From a checkpoint of a small image captioner: encoder layers 8, encoder width 256.
Rows from block 4 of the image encoder, named by matrix and row number. Rows with one number belong to one neuron. Each number is 128 + 24 x the weight over its row's rms, rounded and kept within 0 to 255. All counts start at 0. Numbers have three digits each. After the name is the row's rms in percent of the matrix's.
# fc1: MLP up (encoder.blocks.4.mlp.fc1.weight, 1024x256), inputs 0-127
# fc2: MLP down (encoder.blocks.4.mlp.fc2.weight, 256x1024, transposed), outputs 0-127
fc1.742 101:126099136142118119124132119087111145153122127139151113126131150104176169127115145111122136084146179156100116126121103140149167117160135122107128149153113107100144148165109107069162129116118135111097139147109128092109092129111131085088124062075175122092147122136134123113131127101108113128137131133085132135134098102125092105119104115089125147089145106131117120159106137126077058111126
fc1.743 098:107094134136122106113126111081121132172112123147173123136134139112173158137090129107130138093141173163101114117122113138160156125162143137081134148174119106086176156166123115046169139121112139100106150143101117108104079115099109103092129078074163118109151112119117132087145114108109129140149130138087128122135113090119080126116105113108118145091135122128113118153104132127107062121107
fc1.744 103:128103158148122120125136116103114146156131125142148114119138145111173158123119141109127130102153188143108115124117110155148167108156141129120126141156093114101130136171113108088150121122110123097100140149129141102122115122116131086074112056077175123099166144142141120126133128104111101115116131115086130131118100100111110118118104118093127136075128114124124110163107122136100050109131
fc1.745 098:126162143148138144106194087152123152142084157102139082096127126167123141089123126113120148113109139159100121135135137165159145124147134127102109155129119115127133166137154134143122103137102161130147186134145172153114127152122140097131117116165140119108114178179158117076125150138132115092131137115088130158109079078100157113112115109120105181106124139097112090096118142084093111136091
fc1.746 093:131106176163143120110105122133140147188139148131149116123084143111134168145091125129117155091117156130180109109146131123091150166118159174124131110119164097090157150179145106118124114133076131099095137104128114137153119125152167130137098121121145153150127127145110131097148127125073130133097134127107103120114115110158122146154118125113157193128169131167140137133129123124144122092097
fc1.747 096:120103137143121128110144113081108157150117127150140103129137139121182172127109137092117137109143177137110113127108112121138172120165131126117118133143101103097124148154109104068152124134112123088103140135138122114128106144134121093080119051079170129093151134130115125118137124102112086117118132125084116139135096117125073102110100127093111130079109107124102123171124119121085045114122
fc1.748 100:113099150147127123129145120096101132161126131147152113124136140117174150128113140115125129100149174154115127128106108154148162117158129125117135148153100108090139148174112108093158121125108127106107130132132123102122093139117135094073114054082184123096153134147137134132147122102113106126113136114086119132138108101096101117119092121097124131078124110124126106172100134134090054099124
fc1.749 099:101086119138118103116138135094095133146126111147136126150117138117171135132072160116118128094133173140121105108128107149149161123160129140096136160155112104089180144175130137064175143118102120121112141138108116112124092130108125104073112067082168130110133126111115143073150122123090133109129119123087114119122136105123088129122087119114115138097103117134113114150099141134106075133093
fc1.750 107:126119164093127090123130111098108136171142180122149131111154082127152122112105144143140140080137117133099096198128151162171188130119151096112131106194107101130118122141145110112130175151091097155168125154111120146098081128130104076100135110134142157104125125178128127130171153124124127162130106147122119125172118095127123106112130105128117166087155161144145108151105140124101110135107
fc1.751 097:114105139143118127117135118089118142164116121136173118128142147111174173124115139112142139080142165150112120121116106129161155132156147133100126139148115116090161148166104111066160127136122123098106157154125113087117079127117126093085116064065169121101140132136126131099132127104115104130138133117090119139133101102113095123116099123105133125084137123125117114170107115120093062117115
fc1.752 114:091100147158113157126119126122095108162102146148202095117106156130147126152093138080122117112148170149106150144107114138141175148146148125093157145142118146054157133155174088109130087138118143096131128122101156115110077133102117112112117094087149120123144137129133136096141122152118087141137138102123096155162114118113153100117097119116134136098096139101101113201109152138135111123152
fc1.753 101:112107152151117114120144122097108139161113109135157113133140152109173157121112142111124134087146178137107119126115104154150164120167146131115133146153097122089130144173106120079155113121109129105103144148127135100130101122125134086070117057082169114101155133138137119105134130095116099121127133121087124134124097097115103119122099111095134132092127110129118117169105125134091065109133
fc1.754 104:124096155145111114121138118094114141163130114143154116120136150112170171135107145115131124100146183148104124123115108148153168118160128119111119137163103106090142140169122117078153126125111127108104143145115126099114099126118128085072121055076177125103141131144129120118135117101112100120133132123084128134129100093101101105123101116091120133076124110130112115167100124137091054104125
fc1.755 094:164150144123077092109111129094136099142159117126121166131150115112134116104124158089123118106101127118134158146128146135123173125106120129143098101138136137167175111119117137127153159163132112197142142168170117157153116159147143098124135097121159201097117053120156120112122173141137103112151098116119142087138140121131135105119138149143146122129069096109140131135098124078091077120100
fc1.756 101:112085143144129122130149122102099154163123130145140107129142141107168168135108140114130134097140181151100107120120105148149162121166144123113140145161097111094142141162117108085153118128110118094107134140111118099106094128107126081071110062075174118099139131135142120126141132101114118133118132119083136131129104106107106097101093121082126130080134108121134113168098129136085053117140
fc1.757 101:122089151138120118118127119097113144153117121156160113130132144117174156133098142107116141115143183148112117110129111132131166124160129118107124142165119114085144142163110107055161127123109124092111146148109132104113082110114122089081123052073174116100145122138105116108135106099097120113139127138089122126124119094120081106119103113098119140086122115125106115159109133131090059101107
fc1.758 090:123129149151126107111139124100121133150125115146127092140110141136179151124110148118115111119142167132118130120122101163121170120148134139130124141139107110114145148155116102094161125113110133123100139147129135105138133139115140094088110031087200130110169123157142113115131138101098110105117129134103117120107106106115095105125109109097126147073122117130113123144119130144104033087115
fc1.759 102:120117132136118107107141116083116124145116113147156128153115152095167147128078157100127148086115163147117134117129102151155141132162144144100129149130106108097164152170121132054181121126097126100126155145141137120143082131121130095065120077087154121094103128129103155082146120123114109109118130111087110138128117095128095128127094121115128137104093114133111116166111130125104072136111
fc1.760 089:165120182156119105112108155056130107119125122112116123108122090108157132131110115148137132108129107126146137089147152103096124145097124137122107114107142118132122116135145095108150105155122112119118175183175136170154144174152129131124135071126184127148119140159086078155109118120132133088148103147092116087095113097131119147094120125113111151139152097118127121149166103125144063113128
fc1.761 112:154118152151110108111121129087105117135130137108121117111130120155141145146135161103125136138113127177144140140090121140119140094120115130113096119123123109126151144171128107106139100100100118111095152139158115119175114138153137106090114115095172144115158136156117131131135127100093094137123087107075099101119080098101079110113093133086120115086104104111065119130114106146122112074146
fc1.762 097:113097137141126124110147119085104139168119134150141101132147138123169156138103134098115149129129187150124102112118124135122163107161130120115131133153103105084138140161122104063150112139105120094118143135116118107133097126135102093073111051090174122100140129127111123129150121116116099138104122112084129130133101109112070095097093131109106142073106117112102111172127129133099058122122
fc1.763 089:113108174194121144128073167143116116151119083189160106139120142098130153152094125134122142122131140129145156081148110099100124167139154160120120139111138122072133151219134119130136084137122138086082106131140130113131078117093149137127081118080131136142073116103107141112125147122124137113131134080099132158121148108139129152139100139114159149119117124143153113168126159138127110096119
fc1.764 127:121108147152096131101140151078104128132140133137142124131128128136181169121085176137127154099144165134117143122088114145133165143158147109099128167131119147106182131161138093108152127131115124156122118125133119127133120143117148100100119116100198148099148113117141169120167170128122084133138120085103119121138084112099121119132101117116145147118111086109142130154106131148118130125114
fc1.765 104:120092155156118111128136126106115135162138117148160114127138145115180163123107143109132136094151178148104120110115100154160169129152143137113128150160106116083138141181110122077155122127116136116102145157123126109116091124114130091091110067075173120103149126136129118109138121096113122108130125117086123133117119096110102121122098109094129130080135122129114102173105125134090053108123
fc1.766 097:166175132142087122099110133060140135101162108114104104134138116096161110141129168128139118135112123150092144131075131133173120147133129172137116121101097151116177129123129159116135120121172131175125172178161160154159115120133141137129148098095151119114112126156110115110119131132129077114122098091103127115097086076111132112113139108130101105134136096105104141117125096117110107105126
fc1.767 105:112115112157112122099120166131137136131161157125153112108103140100158172153133170140134128140127143134104120157092114125172155087134156142140122134165100107117155171161147125114119123118102113125122165121112092097111112130124144112096103109124181147106109100160114123132110135118077073134115115105090111133133108093120140081137100093085143137106136141149100095154096106125123111114108
fc1.768 101:123108150147116126111133112106116132165102113150164115138151147102177163126107139096120135102146182141121124104106100140145164125156147141120118144142108122087131151165118118070152119125114115108125143144140129119131081119129127088069111064083168110092110130126092121107121102111115096110126128123083113132130115100112095112127097130101126133087099104123102116171116133129084060121117
fc1.769 098:173151118116094117087121134065137090082127109108078100132129101114156117141129140150120127166123120142101137114124115115126118099129104144148117128105108131122166155165109146099143112108109125145117146129195158152137152155135165108121127111146152128122155134134117125124106133129144118093125134117109108102088115066115100102116130124129111159128149084126132094105133122153111102113105
fc1.770 103:111086131129121102110132129099122142159115113165143121143126132108182133117070148116126123089152179138106100103125106145169154127150151135110139165172115100105171146177126126066189152117098132136115140134107110106117077116100112098082123086080151130099147134123138143082156143114105128101135130136088115132132126104132104129130084130110127155102132112132117134159092156129111078113105
fc1.771 105:139100149137124135114150126104081143146129129142183121166126133114164142160101124102122098115149174132117140141120105134152154145167165138106143137170087129053149132164116084079158115126122123137120119110114128106115090121086117106070090093077159127113147158105110141106169145099117109148104119093091107138143111087092117103105102139096116153070135115110126099169103145147096102109133
fc1.772 093:114122148149121123127142128096096118153134122135139114118109144122175147144101140112116134097139166148119125127121098170154157132153139149114148146140105120077153128172109123098171130128104143114095147137126146102128103135104148112091112051077165130114152128140132133097145119115095115127108134131091117124128123120114110121137099125105134152088108135119114119157104126151112063119111
fc1.773 098:103112120156131117117119134118093123161122133164116093153116136116144157134123148137101143120158160120117155131117138171112188175117149144115137163143132116090136115137126165119157091128138158137097113165118177112160099124093131120071113118090151116125096152158133184095174131100124121115133129104112125140096124117094154133140128088088149144074121103152148144178129134117111123123114
fc1.774 101:132099144151123119127143110094098136141113118141134104123140148119167162113115141099124137089147188154106120112118112156146166112159129127125123142147097115086133141151117114088156123115111122104113143150126123112125105136120136085067120046082181128100143126137127117118140128100114101119106145124087128130124109104113102105113096116096125134084124118121122110162101118122090054113128
fc1.775 109:154092164136113139123088138137150122148146137162167161129126133107133160132107129134116150084115125109162132096119105149112148139119147122166106109124128106144153174165152118095134120110105113131145120119161126114139112118140138126119146091127141153132176096131114103128119128138103120111108103063075085117121128090120159147145086103114130150119126129132151091166128090158150107098145
fc1.776 096:143130131113099103110124082098139133166112167137176156132139153100134163144116122087153102064126168165088132170113121149182152145141157121106143125142122129094171124141123125082129149157111138150123185159121104121091091146084131117075129078078160132125127121141124137103145132123142127148147141126112107129137123089100139143142120110125111137108122143106104123176074109085128069103118
fc1.777 101:114088140129123119125141121106116136158120109154152119133136137115177143132087151117122122097154186148094109109126110148156166130157145126104121158167106110091154161175113112063189145118107130124112140127118117100111081116103121102080115074073158120092158132131143126097151135105104124116119123131084118146132112100119094118126095121105121149090136121124124120160097153132087071105118
fc1.778 100:145156187140142175107136046083122127099120123143147108136114111095132167110131112157169113125111163193102157141107104101140124157147112155115096105122114126092132136118109148107103078135170124089139143132119158141130132177130168109090142122118125119128132102139115127126114132151115114141125131099088106143117083115099119127137116084143111111107110101144102138147094084144139118116123
fc1.779 100:149108124124094085102154108166135065137117117118134138096138100152125158159135152127109121096116145075072133092117150159100138128117117099110121107143108086145114147132129113117106150117101080107129123144149181118144126147145152062127125111156145148089164137153152143102143146097127134122121117119106132099074112108125137107169125107098121127136118136120136131142092103144079107119134
fc1.780 099:129105133151124127107130119090106137150123115137143097131133137122182161127096157095114135118145181134115119112102115132131169113161139137120111138153112110102134148155116102083149124128113121104116143152141123117126114143129130081080123046096186134092133126138118115125132118114107098104111119119094127123112101112131088097111099119098121141084096101123100115157121126125087046104117
fc1.781 085:101127144163117119146135115124088128128135146149125112123121154135176161121137131115138134087158182158132155132108105175155156133137130128148152137134101138097156100164106106123139130131120159136101134128112126086134129141116149100068094052114177129112137131137147119126159126122127106137118157128120132150148112108113131117157114114112127137107142141116138118171079114135105055114125
fc1.782 099:114100142145117123119143122088112147166116116132153101127145143117179172134106154110123146099142172134115115115111106135140159111162132135125113136133116124091137152162119116077153120134109138098115146147129120110129105128137126081079120061082176120093145121140121120119129119110109100108121132119080128136119099099115088103120101108102124129088116109115115121173120129136085044111128
fc1.783 100:095122130150119125124137123093124153166107135154154108138143147107180162122100141114131137094142180141088117114121107137163151117158154115098127146140117106086166152166102110070159104134124131108116141142118109093117082117114123089086115081071152128081137128138137125099146150099120109123124151117090127156142095111125094121121111125113145138084135107127114138172121143129087067128130
fc1.784 106:147152179152141142084158093082110170113165139137105095155123094128129176106129105154160129134134162166128158147088114107164151126129131144134107112144096158112117108118099152113096114127167116137128117163121107151163144160133134120067128115108142142140093110128115140172142167127105119123118115112098101126148098117090120111128149100118109115083146086134118149129095117069137125057143
fc1.785 091:122117149159128108115134121100102142148144117133134105134124133127178181119109135115108136135140187133123123132122099142122170134139147143122123121147125091115128131175118111081132110130112131097114140156132118115127116132125124092079103035093189127119154130149110110111131128108103098113119114109099114116116112105125081102114106131104139141080108129132111113143121128137111038100109
fc1.786 089:085142138137163150134119120112122166135119142161142083165119155126152113092116115166110113128138153142132176142113150147095195169122121161101093125124148106118128129110141160122197121135141164104109124131092129124150126145135093157110143113073161147169097167134158176110164128102148134105124113121115120145142111151129125141131124083095155129086121097151122143165159147144135120119141
fc1.787 102:113091127135116101097124113074115127154126117141167139144152143117161166132075140095154146098120172156111122119115112120159139137166138155079127132159116112092177156161128149036152132139107137112133154154121112121123072119117130104082135075077163129105133117121104130084130102110107121126134102131079120118126122098130082124129105115109123130096094117144095126148104113117107069131097
fc1.788 096:111091124146133141154148131145108139097121118144162131125127163136152123189125131109109102142134172101114145096124127114126111101180135127087140134166114118072148123106111104091112095155122106102099109121139115097131142139087127138113086089126149160123110152107160157137116146105147133138106135105115146141162130139099102121101106150111155118101094099137138094166118157157115095133128
fc1.789 106:141145134160105112115164107109111132083115110125113129132132123136155151129146167131153172128136147186097144132096115116189107092170137124161117140106121140125165172191111136097107081120144125129129130175161118112132110105105125105116087106108145109116100107143094117161122171102116089117135147114129132115145081121089151154111142100124127122073122101118115116096071121111126118104128
fc1.790 092:104139131147099118112100111118108124142139118161150130138127153109153140162097125096146122076126172153130134125116145134149142146138150120126178159127137154072186136160145115099127102150119126151114147145112099112113106121110147130101096079098166133120123084095150110098137174122128088136121150124124158170138111134143149144158107135117145150119105140142126121144069152100104072130110
fc1.791 115:126109142148102150091131153089118130127144140130139118136126132137195177132097165138119154106130164122109132108082116139137155131160148108104136168135116155097174128157141088092151125127105125141121116114132107131140136148126157102110116126112210150103163132122133172126146147126117094128127125097100119132123095116121115110131100128119133135130118090098125136163124138159113135119129
fc1.792 099:115103142143122121113135112091109142156126121130155102132135132124172166138108145110115136123143189134117111115113114145129167121166132144114124132148119107099126152164119097067148125125117127099109146141126129113125101132125124086078114055084182126098146126138117117126131118117108099121116123119089125126126100103112077097116098117099116139093111107125111110159118128136085050106115
fc1.793 092:112114141145116133103136115100125141147123119136138089136130140126193161126108152116128137111143183128121113114110118126116164119153133137103111128146115114097144146166112094074153131134121111102111138145130135119132109143138134080070121049095189125098148125136126111126144120104109090101122125123086126135128100118132081094109110124099112134085121103126113126162135130126094041097123
fc1.794 097:125118148111150143092163133067151151145138151118100083143146109170146118066139130124148154091166141165106100126114171156146146138122145145116133112147101118147158121115161124138178133150156100160144113107116104115114123156108140111120139085143179122147155130172125110090123139131119122095143146113099137128094073107124105126094152084109088113131125085112116125109137118125095090125111
fc2.742 062:110147091112121120130133178088135152134163145106127115090140145107180138127145136143157131104126118134105149137083139142136122106124118108079146169126128179136133088141139106150155142141134154165173118109162128154123136128166114152127137122151118106128172173149144158111154150130116089116138143121123169161154147115158128137130138144150128140173141132137130169096105178160147086174123
fc2.743 077:116127077140138154112146164083126160132147151120158114102161144088178123115147112153121135100119133139092139133104130137145118061150116101083155186139119172133135117119149100132143124130129139137170124068156114134130167115124104128129118116130093112135180171131158150118183157145133094115143155147130153153151135133192129134149101126161152111155111127146127141109112158161134077166144
fc2.744 060:151136063131091129121148164076094135145129150115119119107128148105192134103137134143144153092125109097122158163084134159146102105128121128087151158111109163141121082122127110152126117130136115177177128120143132140121164150137101120116126110156127119124169164172166136127177127129147091125155134121100170153156133125157126108106139145161119115157120131117122138113106151148107076176142
fc2.745 119:127141120130132136176121159127145132131136150107120111139146117154170172136154156150115140128129129107144122133100117148108106107127113120148137128135123161169088146105110083163132133128130175092141105068134136118139141137154148103135135076153164107108169151112141110150131117149164125149146129124146159116133123127154125115140141095124128107198129113113157126130158099190116076188156
fc2.746 121:136108146087107124146111128131149094117122112143099126110178111136118110136114151154168111105154112112113152147142161151113118111129091121169140072154133169151130113065144164150147187141160115127162116138134166148093117132140125129126161103156161125141113071124136127162102150149161159126144156131105160104161163132128156127160157132121086142134142111124181107130122122136114108143145
fc2.747 061:129179084110107149102143156077113141101152151123115121099144148093196117109144117139142146111113123138109128153099143135149114119142117118108155167087125145127121091131116091129119129127162117179190146162129113127126156134141119118115126131147125130122189141150153153137164138153145087153135128144125169143167138120177105124144153133164132091187128127137108167094120131163121130180139
fc2.748 064:140130063118103118096152157063088152135116148131111116108150137115185104105139146139149162077140106090088148136083126177150115076121098122093164173104136146156112099112120098142139133120139129165155133122149132129116149149129117120145132122123101113101161144162157161157165139141109090120171133148126182163155135145142119117155142129155157121146148126119136136093121148150115099166150
fc2.749 079:117100106137161161117145148080105184131107145147117079114123115104217112127114122146132167119122116130102107115108120106117128074173114106103164182145142141128108147117120109150136090119108140114169123110153119138139146132124129128120150113128138130105172152139139144172156134133133098145120145146140158156164148149168112115135095113136146120144121101131143153132141148153128077168150
fc2.750 130:108128098128125120146108169123106118061135081130132142121122157140168096111133101137118130161120136133164138124121085098134130108117107136116152166101166132111161117126103126106142096107119153112103103120093110080154152140105102133119078115063163113105114115109098134101142135114116123101145119148149137129143142163158082122102123181137152066120103128115096136106135133142138103129111
fc2.751 070:102128079148123118096157172075127147109162152113138136097121142086192151125154114148144147106098122117107144164091148140145117092143098132093157183125111173157118100148151118137127121118156150144173121115139125141147153146139103146113127120138124111134183138126148153128178154137141088136153139125128147168144116098170120124141118131142150122156128115150130167100093143149148085179137
fc2.752 113:141118097171130146125114137152129120088116096118110113128112140151163112095122166143108157150118107111132129075114126116107099085150065113135114148112118142179103147131151133149163101103095157105138135127170098138156164112174142114134118112183146129128149152135122086142131095134119114093132131104118120128126126130161109107081087133134118150160130113134138110117131155123125081155156
fc2.753 061:147153065148104130095142169085109148132124148116129129132129152084195148115152144119156138080106116096112138164085137149130137107152121133129147198133116146131113105117130119133139123114122149170180154122152119149136153138148116143124103133164144127125195144134165158127203154132136090131129134107113165157147129126168115122117137135152126105158132130135127144101111147140120091185136
fc2.754 059:133142071119101129113136165075106148129151139144124112099140144121190133113146144127143153104137115114116142153067133149151127102132128108080147197140131159141109074120122105139144119132146145173166125124154119162146148143119099139122137114136116113115166161149167140108163139135137073127170132139102145163160124123170127113110134154165140110164141111114123148095100123156127081175138
fc2.755 133:119131134128147072113154149161105102175160154095126155080113129129167149169114133123144117155124145084169080189128131133113174130118135126159128133213146104123158088116120083135134166135100095126102114083102093139114158143131133138116128092134166163135176113132143114120145142127115118168107118136158135082138143163147107116128138141117153139147124136151176132112117093162137095135087
fc2.756 067:124148086131094153127153151065109144112136135120113118101135126114167125105148159140138155081138126127090143140080146172148122097120109113092164165102126169157145103129147119138154131137158137165190131112155139135125139122143112104135140120141099099130165164151138122115179125142125075118175137136103163162148110129147139129131143116140126129170133132111122159085095144165127093144137
fc2.757 061:137169081131143148108157154090110159127140136134140121100135142116172128121152125140145119116119115114103160131105134117132128111128129112071160180123128154113110089112126105142135139135145129153182118089180140143144149112143102116114135132144084100122177176118160154133179139141161105146151137148131178170155136124163131130122126141152132116173140114131118169095131155148118085169134
fc2.758 067:158145098105112143103123145080139128123165179120126136117121137116180101115145121141104115122119090090133140148116109135152116107111120098103165157093119123134076082114086097154120103097115109194151126113141110103148172118112097153132141122150126129134142158171143187152134120115154109133123102136129175140166127136148110128140147128161143128139121112150124150118105135156122079190146
fc2.759 078:136120095131151137096150140085116139112127114120122131126108120100186122136101119143155144123092110126096098124119134089120111079168102119132152157138096132123129170130128105114141105122098147130166161098138140132162182163134136132104143127149145150139200130130146175155165140160108106140129158122142120137146132143171077121130093111129179128157123101172141146101126157159148076143122
fc2.760 125:091129084140144146123143119088113125135122107161141122142061145101167136154149093110141119135149138141112129124138115113132105141120142134111150149071140168104148143186109105122109110105135141128077101163136089108154160108097136162112087097114174117131109147091141162131163128101116124121123164121130110158134147139120126149162141127133157117117114101160120143125134136131153084089166
fc2.761 100:137144077094098115086148104140156096100117105115123164123141121139152117116128143085125088151123125100114135144109134148133133134121102082147111148157111122132155140074127145141105162144100142189168146168124132136131149150131132103140145136156154132117126124135095174137153122155157124142132123121133142165149112150163178117130136127154139114184125102136110151122141084079142124181136
fc2.762 065:124164106108126139129151148064102142119137142139113118128150123113174103101148115142135127086116126123101124152081128130168133122126137127085157150086126140130131091088104115122123125118181108152172099131125134131105130117122106118120150144119119104096159150143140162142176142139147095160136153148140185173161109136155106145145167120173127093159133128126114186114117148154099120163144
fc2.763 118:171135144104123107125106146102156069113150084112127101121151134120166083143106131165152077129126125144120145167121125084146118097124095141169164101122139186120128125106132125136129174108159112117164076078136149151087125131125151113087159146143152119130127066112112114148088136183131120117121181141111128097127155121135094096147146130174090110151135103148164109101131140183131144116129
fc2.764 202:122125124128125126133130131126132130130130126128132120131125131128174133131125124133126135130135134128129127126125127132124135131125126133124130129133131126134126132129131124123134131127131130127129124129127123128123130127122120121122128175132213128127134125129135126123131126131125126131126128131122128126127122128126126132129121125128125126126126126135130136130130131128126255124128
fc2.765 062:130153064131110138114148169077091147125171153119130104112134135096175150090131145136128154087131121116110154138083139148145127106143110118084141179133133169131104078132132113131142112123123155153174126113157124159136153144157108140135135111141141098139177173115163145140194131124139085104151129135118171191153128105165125122127107131143146122149124123105123141111125149157125069187129
fc2.766 132:156116113119163159123088125145154138136128165132106126175100163116103134179130094137158143127134106137126087115134108153114083110145126128118169154128091157125142142132127098137103129072105112084138113130151116111119140102145126103149156103128152093117115186095116106159134123145097121162144113133152112126121161124152118142153119149140118138181138151140143143104155133113128090137168
fc2.767 118:092139100112125156173132155141154136115104148136126119129107136125170119107155109118110101172108108147116162119133118132138124135108109138117108112073108102166073126114105144167079123126146155109151121118103128123136151122115120153099141162157180096146129145152104132148110103140145145094105102140136142164165146108139127129120127130154128116129097148126076154139128110143143169153151
fc2.768 063:109141083151138141124151159074108133107135111130134132126128136086180119115140143137146152099104135123114106128108155114148120099155115124128176176131117147154134139128139106106146125128131125129175133125148151141177164159127119135122135109145137119128194131116150140126165132129120091151120115129137137156123151139169086119117105142140167089166119109143119148085120151170137089168115
fc2.769 137:125076112094164127142146137189131117159101157155138131151117128154141121161138112152145135148188121109104098106168116120103119134133153128140169131183122122131077125111114088127119133093107116111141089107104141093078104076101100115144114122167134105129128145093159120136146118139120150139146126142162117141119144166112147132142130155151119146136134152135161106120155137137138116151110
fc2.770 088:119108112131144149101149147081119185129134144133118098125137109098194119092097144178138172093158106128099095100087119130129128079168105110099152180152134146150122134125136106144171138135107142128156114114162114150125140137138123114124138109144134143103168147133152138127165141151135106108149155125113157157131124133157108110119097112135138134139140092122144144128158180175108090167140
fc2.771 069:120138075122096122124153119123129144115133093117098120154095145119189126105099170177122140105134102116135158105107131129113119140167128153108122168094106159142111128131141131148142128110140181166158117127178135149162124150123131135138130098147165134143168161149124155125158133147110116095129102131121129153113125124124152154111122136155145131147151090146165123078136148146164071162120
fc2.772 071:151120070131124134136157181087109156123116176138123103107117104119209118119137138158115158122129089113084141131102115147130084076153107124107154179131126130146087121116106115116125104128117134147174113087134133107137147143111119144125124118157133106111180148136157182142168139128136103134157119143129167138146156136133131112139140121125170117149154128125129129099146138155110062179136
fc2.773 129:097128153105163146134112151164156134131107119117131127136135108139151105110099126194109145157155105133150094061144125108086091154135122129135111106112124162157137136128163142148148132139112146122180113125146149135111120098150087140152139102188153118137132145094120108142129123160141154142119125144093126144125154120160134144124077137136122165142150117139174142146207158149137098162153
fc2.774 057:133169080115096137123127166086100129140120154119114122116129138107177114098139137135143161065132097105111124147110138152143081113154132139085157177110118148140088106127109107163116111121141148141180138124139144138131154134127107121124140088142121128114175139168142142145149112145134091133144125120144161139153131138154118135121138124143136112151113127132131161079082143171113083157130
fc2.775 149:073082083140126162137109133159156104148120141151124101104125136142123158135143157193163133139167126143104130128117124124161143091125105135129144122162126142141124144141134149137122117143142144099119105086087128089091096099129076117176091125153101092133106135127149128099118113136146136106185183162124130146152111127147145073157124093131114123132178129098156091128104118122134120162171
fc2.776 095:102111120107101126130121148127134154194171192121141118098114125141177158122115109117121139104123141137101084139084102146157146124140154113075141166159116138129113114138114090131111107120118141138149146089095090114115093119122115130140148100120175118123177138163164122102147098118119123151146119137134111134116151107141071122127098130145115154149128155106123157148126146165154091124142
fc2.777 072:137121089125138128092151146088104177129140148140114103119129111099186123107116142147128161087124110125108116117100141142136120079151101106092168176131143152159129120124137104114169151140118153160158120106163129150118140141164114138122141116155121123116186147128171147132174138144135097106142134147100159169151142129160118129119109127147135141142143099130165156101152174173112079169138
fc2.778 114:129120085128130139125144169135181126123142082128092151142126121102142144140130117197139153109156122065136108122130139142120103113164144140144145149090090101159117132138141122137141137120111134175157097091168108113126109116138105120140102136132128105114146179130115133103128120123141122091171095144164140160071145151157155162150136159126146113147143144103148148103151090164130120157147
fc2.779 126:154179098153098106115134126136120103060128091110113139141097165125152135129119092107139161109073138193137137162106099112131112107171114120152119166071132128153131155148160151104143086118104152149109161115150094115153141181133142141121093108140142115133098103112130148105096126142121082117131123102165081145145129136116141153137109118138141115138108112139102104078136115153172109132147
fc2.780 054:159150086093104151102122154089127119120137179124114137122153151113183117103130127146129141122126113118131131125117168133137121107142140102097159153097103136141121105121106121140117114100157136174183146119146128111131144120139105138115142133137134129109157138160150134148155134117142113146138104133131166172148151114181111107137150177166155091153137096102120177103100149168103072183133
fc2.781 080:137141080124095120132148197109092135139131167123119117141116144151195130148141150139146147127162090120125115121065122131136090110127127134107154172119110163118066114114128094146137125117155142188152122114142141124122132112128122126143110122165147112132160146128191131152151141142129101144153099140154151155142184134166137109118157127153118114170149133142128135099130135196150114151132
fc2.782 056:142175074132116102089132165086138144117143153136126150112142153095198123124153126133147118108116099124103134162089127144140106113133141105116148158115115137146129107130101100120126130125139122160186125140130135152134176133135111115117156141174141105109181139148162158142177153138138068132148120153136161192164132118193120126128125134138138110166149120144128190099117152175106098189142
fc2.783 080:110130082146109122093164168087116165106156144117138101103127131102201154127120126169134142107100144147095126166097144128166139074140111108087155173116123163137141111153131106085147134123151144138170124111129113156129128137159128120134116129126133098099187138154144151108188165138109081124127145141103137169149106106178119137134099105133127135156146127158144174088099157154115108151109
fc2.784 119:156160134119140141129135130137161109144142123118143180132135118137147133128153089139133147076107137125130109143115111208137093156153148089099111137103092102154153125129119135101125167092109166162141122094134121123116109128119124125128162124111149103126143175161119112107151076107138168131122076131160141113104148119122173173146136131110116155120131164097093152107131079153126114144142
fc2.785 063:161171090094106153099138126081121133113155167125127125106170125103193089110135101150117093131104127110123139141121140129165113127120139092092151147101144138111114074094082099132110119099105111172167130135117112130151168132111079142121142133121143127113173144144126144168146117105180132162111111140134170166149143103176094110148129142174154099154142110134100154132107140157106124189174
fc2.786 114:112146134121146112108121121158200123094098096122114145143138105129151109072139075162106121183140110111126138100157165080116093161107096146169085091106128134165110152119136200154138131145135156134135128153146145138139173129134105121164122102223178113137116133100106112138104104127145151088099124137108131148116149118143166126102119123120132137121112116142129147136175116123104121134159
fc2.787 081:103145075145145152115137158081138152134131118142136118124124139089167118119142108115144121121098133129092123141090129107136127078152106119108136170132109118123108138115143094110125109115120128115189119072146104115171155129136099121098153100120130113115216140128150158150143127146140094119131141130161131162141129147181092118115096130134161095172112113137125134121119159155128086172141
fc2.788 115:127140145125142104141138145124147149158113150138143120150094113163207152132119115127131163094156110163109098164141095138125111191120142134125106129115133144172093145165121135134139130113125166154106122154115153127111104112130145149158096134175177128142132158120171116113154119113129123163134118109180114144145161115132142181147150106128111160129136147146130146109148139175132138103124
fc2.789 142:174126063113112119141081142115168121137116148085100097123128157119099135152153117125081105179116110108092124145134138129093121147123086118087118134158145152138150148088133105149093143119120144143154140114146127104099152104136080121153166114134113122146126189137121170087136141132142140145170146135120129120120114121144122099150101115125126120164146119137141145132159142122108120172143
fc2.790 094:108133092128083109128133170108125137146171148119126105113109125111200139112104139155113142118142089131131108129102130122122131122132124146078126179141141174145098097132152115129134103122150156158175102120132155131097095087131116129139145102109173124106151162125161134139179163132133110158136119162137139136111142143183099110149129132133156103144177114135117172119125142143127079145139
fc2.791 201:119123128128131129133131126121133133132128123130132121124130127132173127127126125132127128128132134128129129125118128123133138131127125128124130133127128129128129136129126128125131132127130139123133123129127124131127127127126127123118135179128211128126140126123126125125137134129125126126125131128123126127126127126133124120129128121129125129131127127129131137125125128128127255129129
fc2.792 056:138170085088092125105123147062111148108135176142134122112156150100189113119143112150150128105119122122110146156097133133141131125130124108073166148112127151124129082109111097143133135115146115168174114153159129140139151129128096120115126136127126120111156153129145147152179135135144087142148114143119171164159120147175109118141135146164125093162136100111114180116128149136106085177146
fc2.793 059:138163090115120148101101169085138158126159191116117138103136155075202097121134112139142120105128084124120136138101141124146129113106133095097167165093100135114119098125097094113124140104148093163162127114130125125119157128130077147106161148143159103137140145150131155166157141131155095133110109152138156152183132119179102112145144129155124115156122137132126198120143148144117133174154
fc2.794 130:119150149112145139147096097123115110143165130125130150112152081102129124116132146158139116107114131132129147158123161112124122153094101103137088083122190102156140109101139133112126180165150110130181129123094111118083119174143107125123143130134119172115105084109117155145110132145152141186112130095136156102135084132096137148161120110119165139122147118136165117139136139133113116165148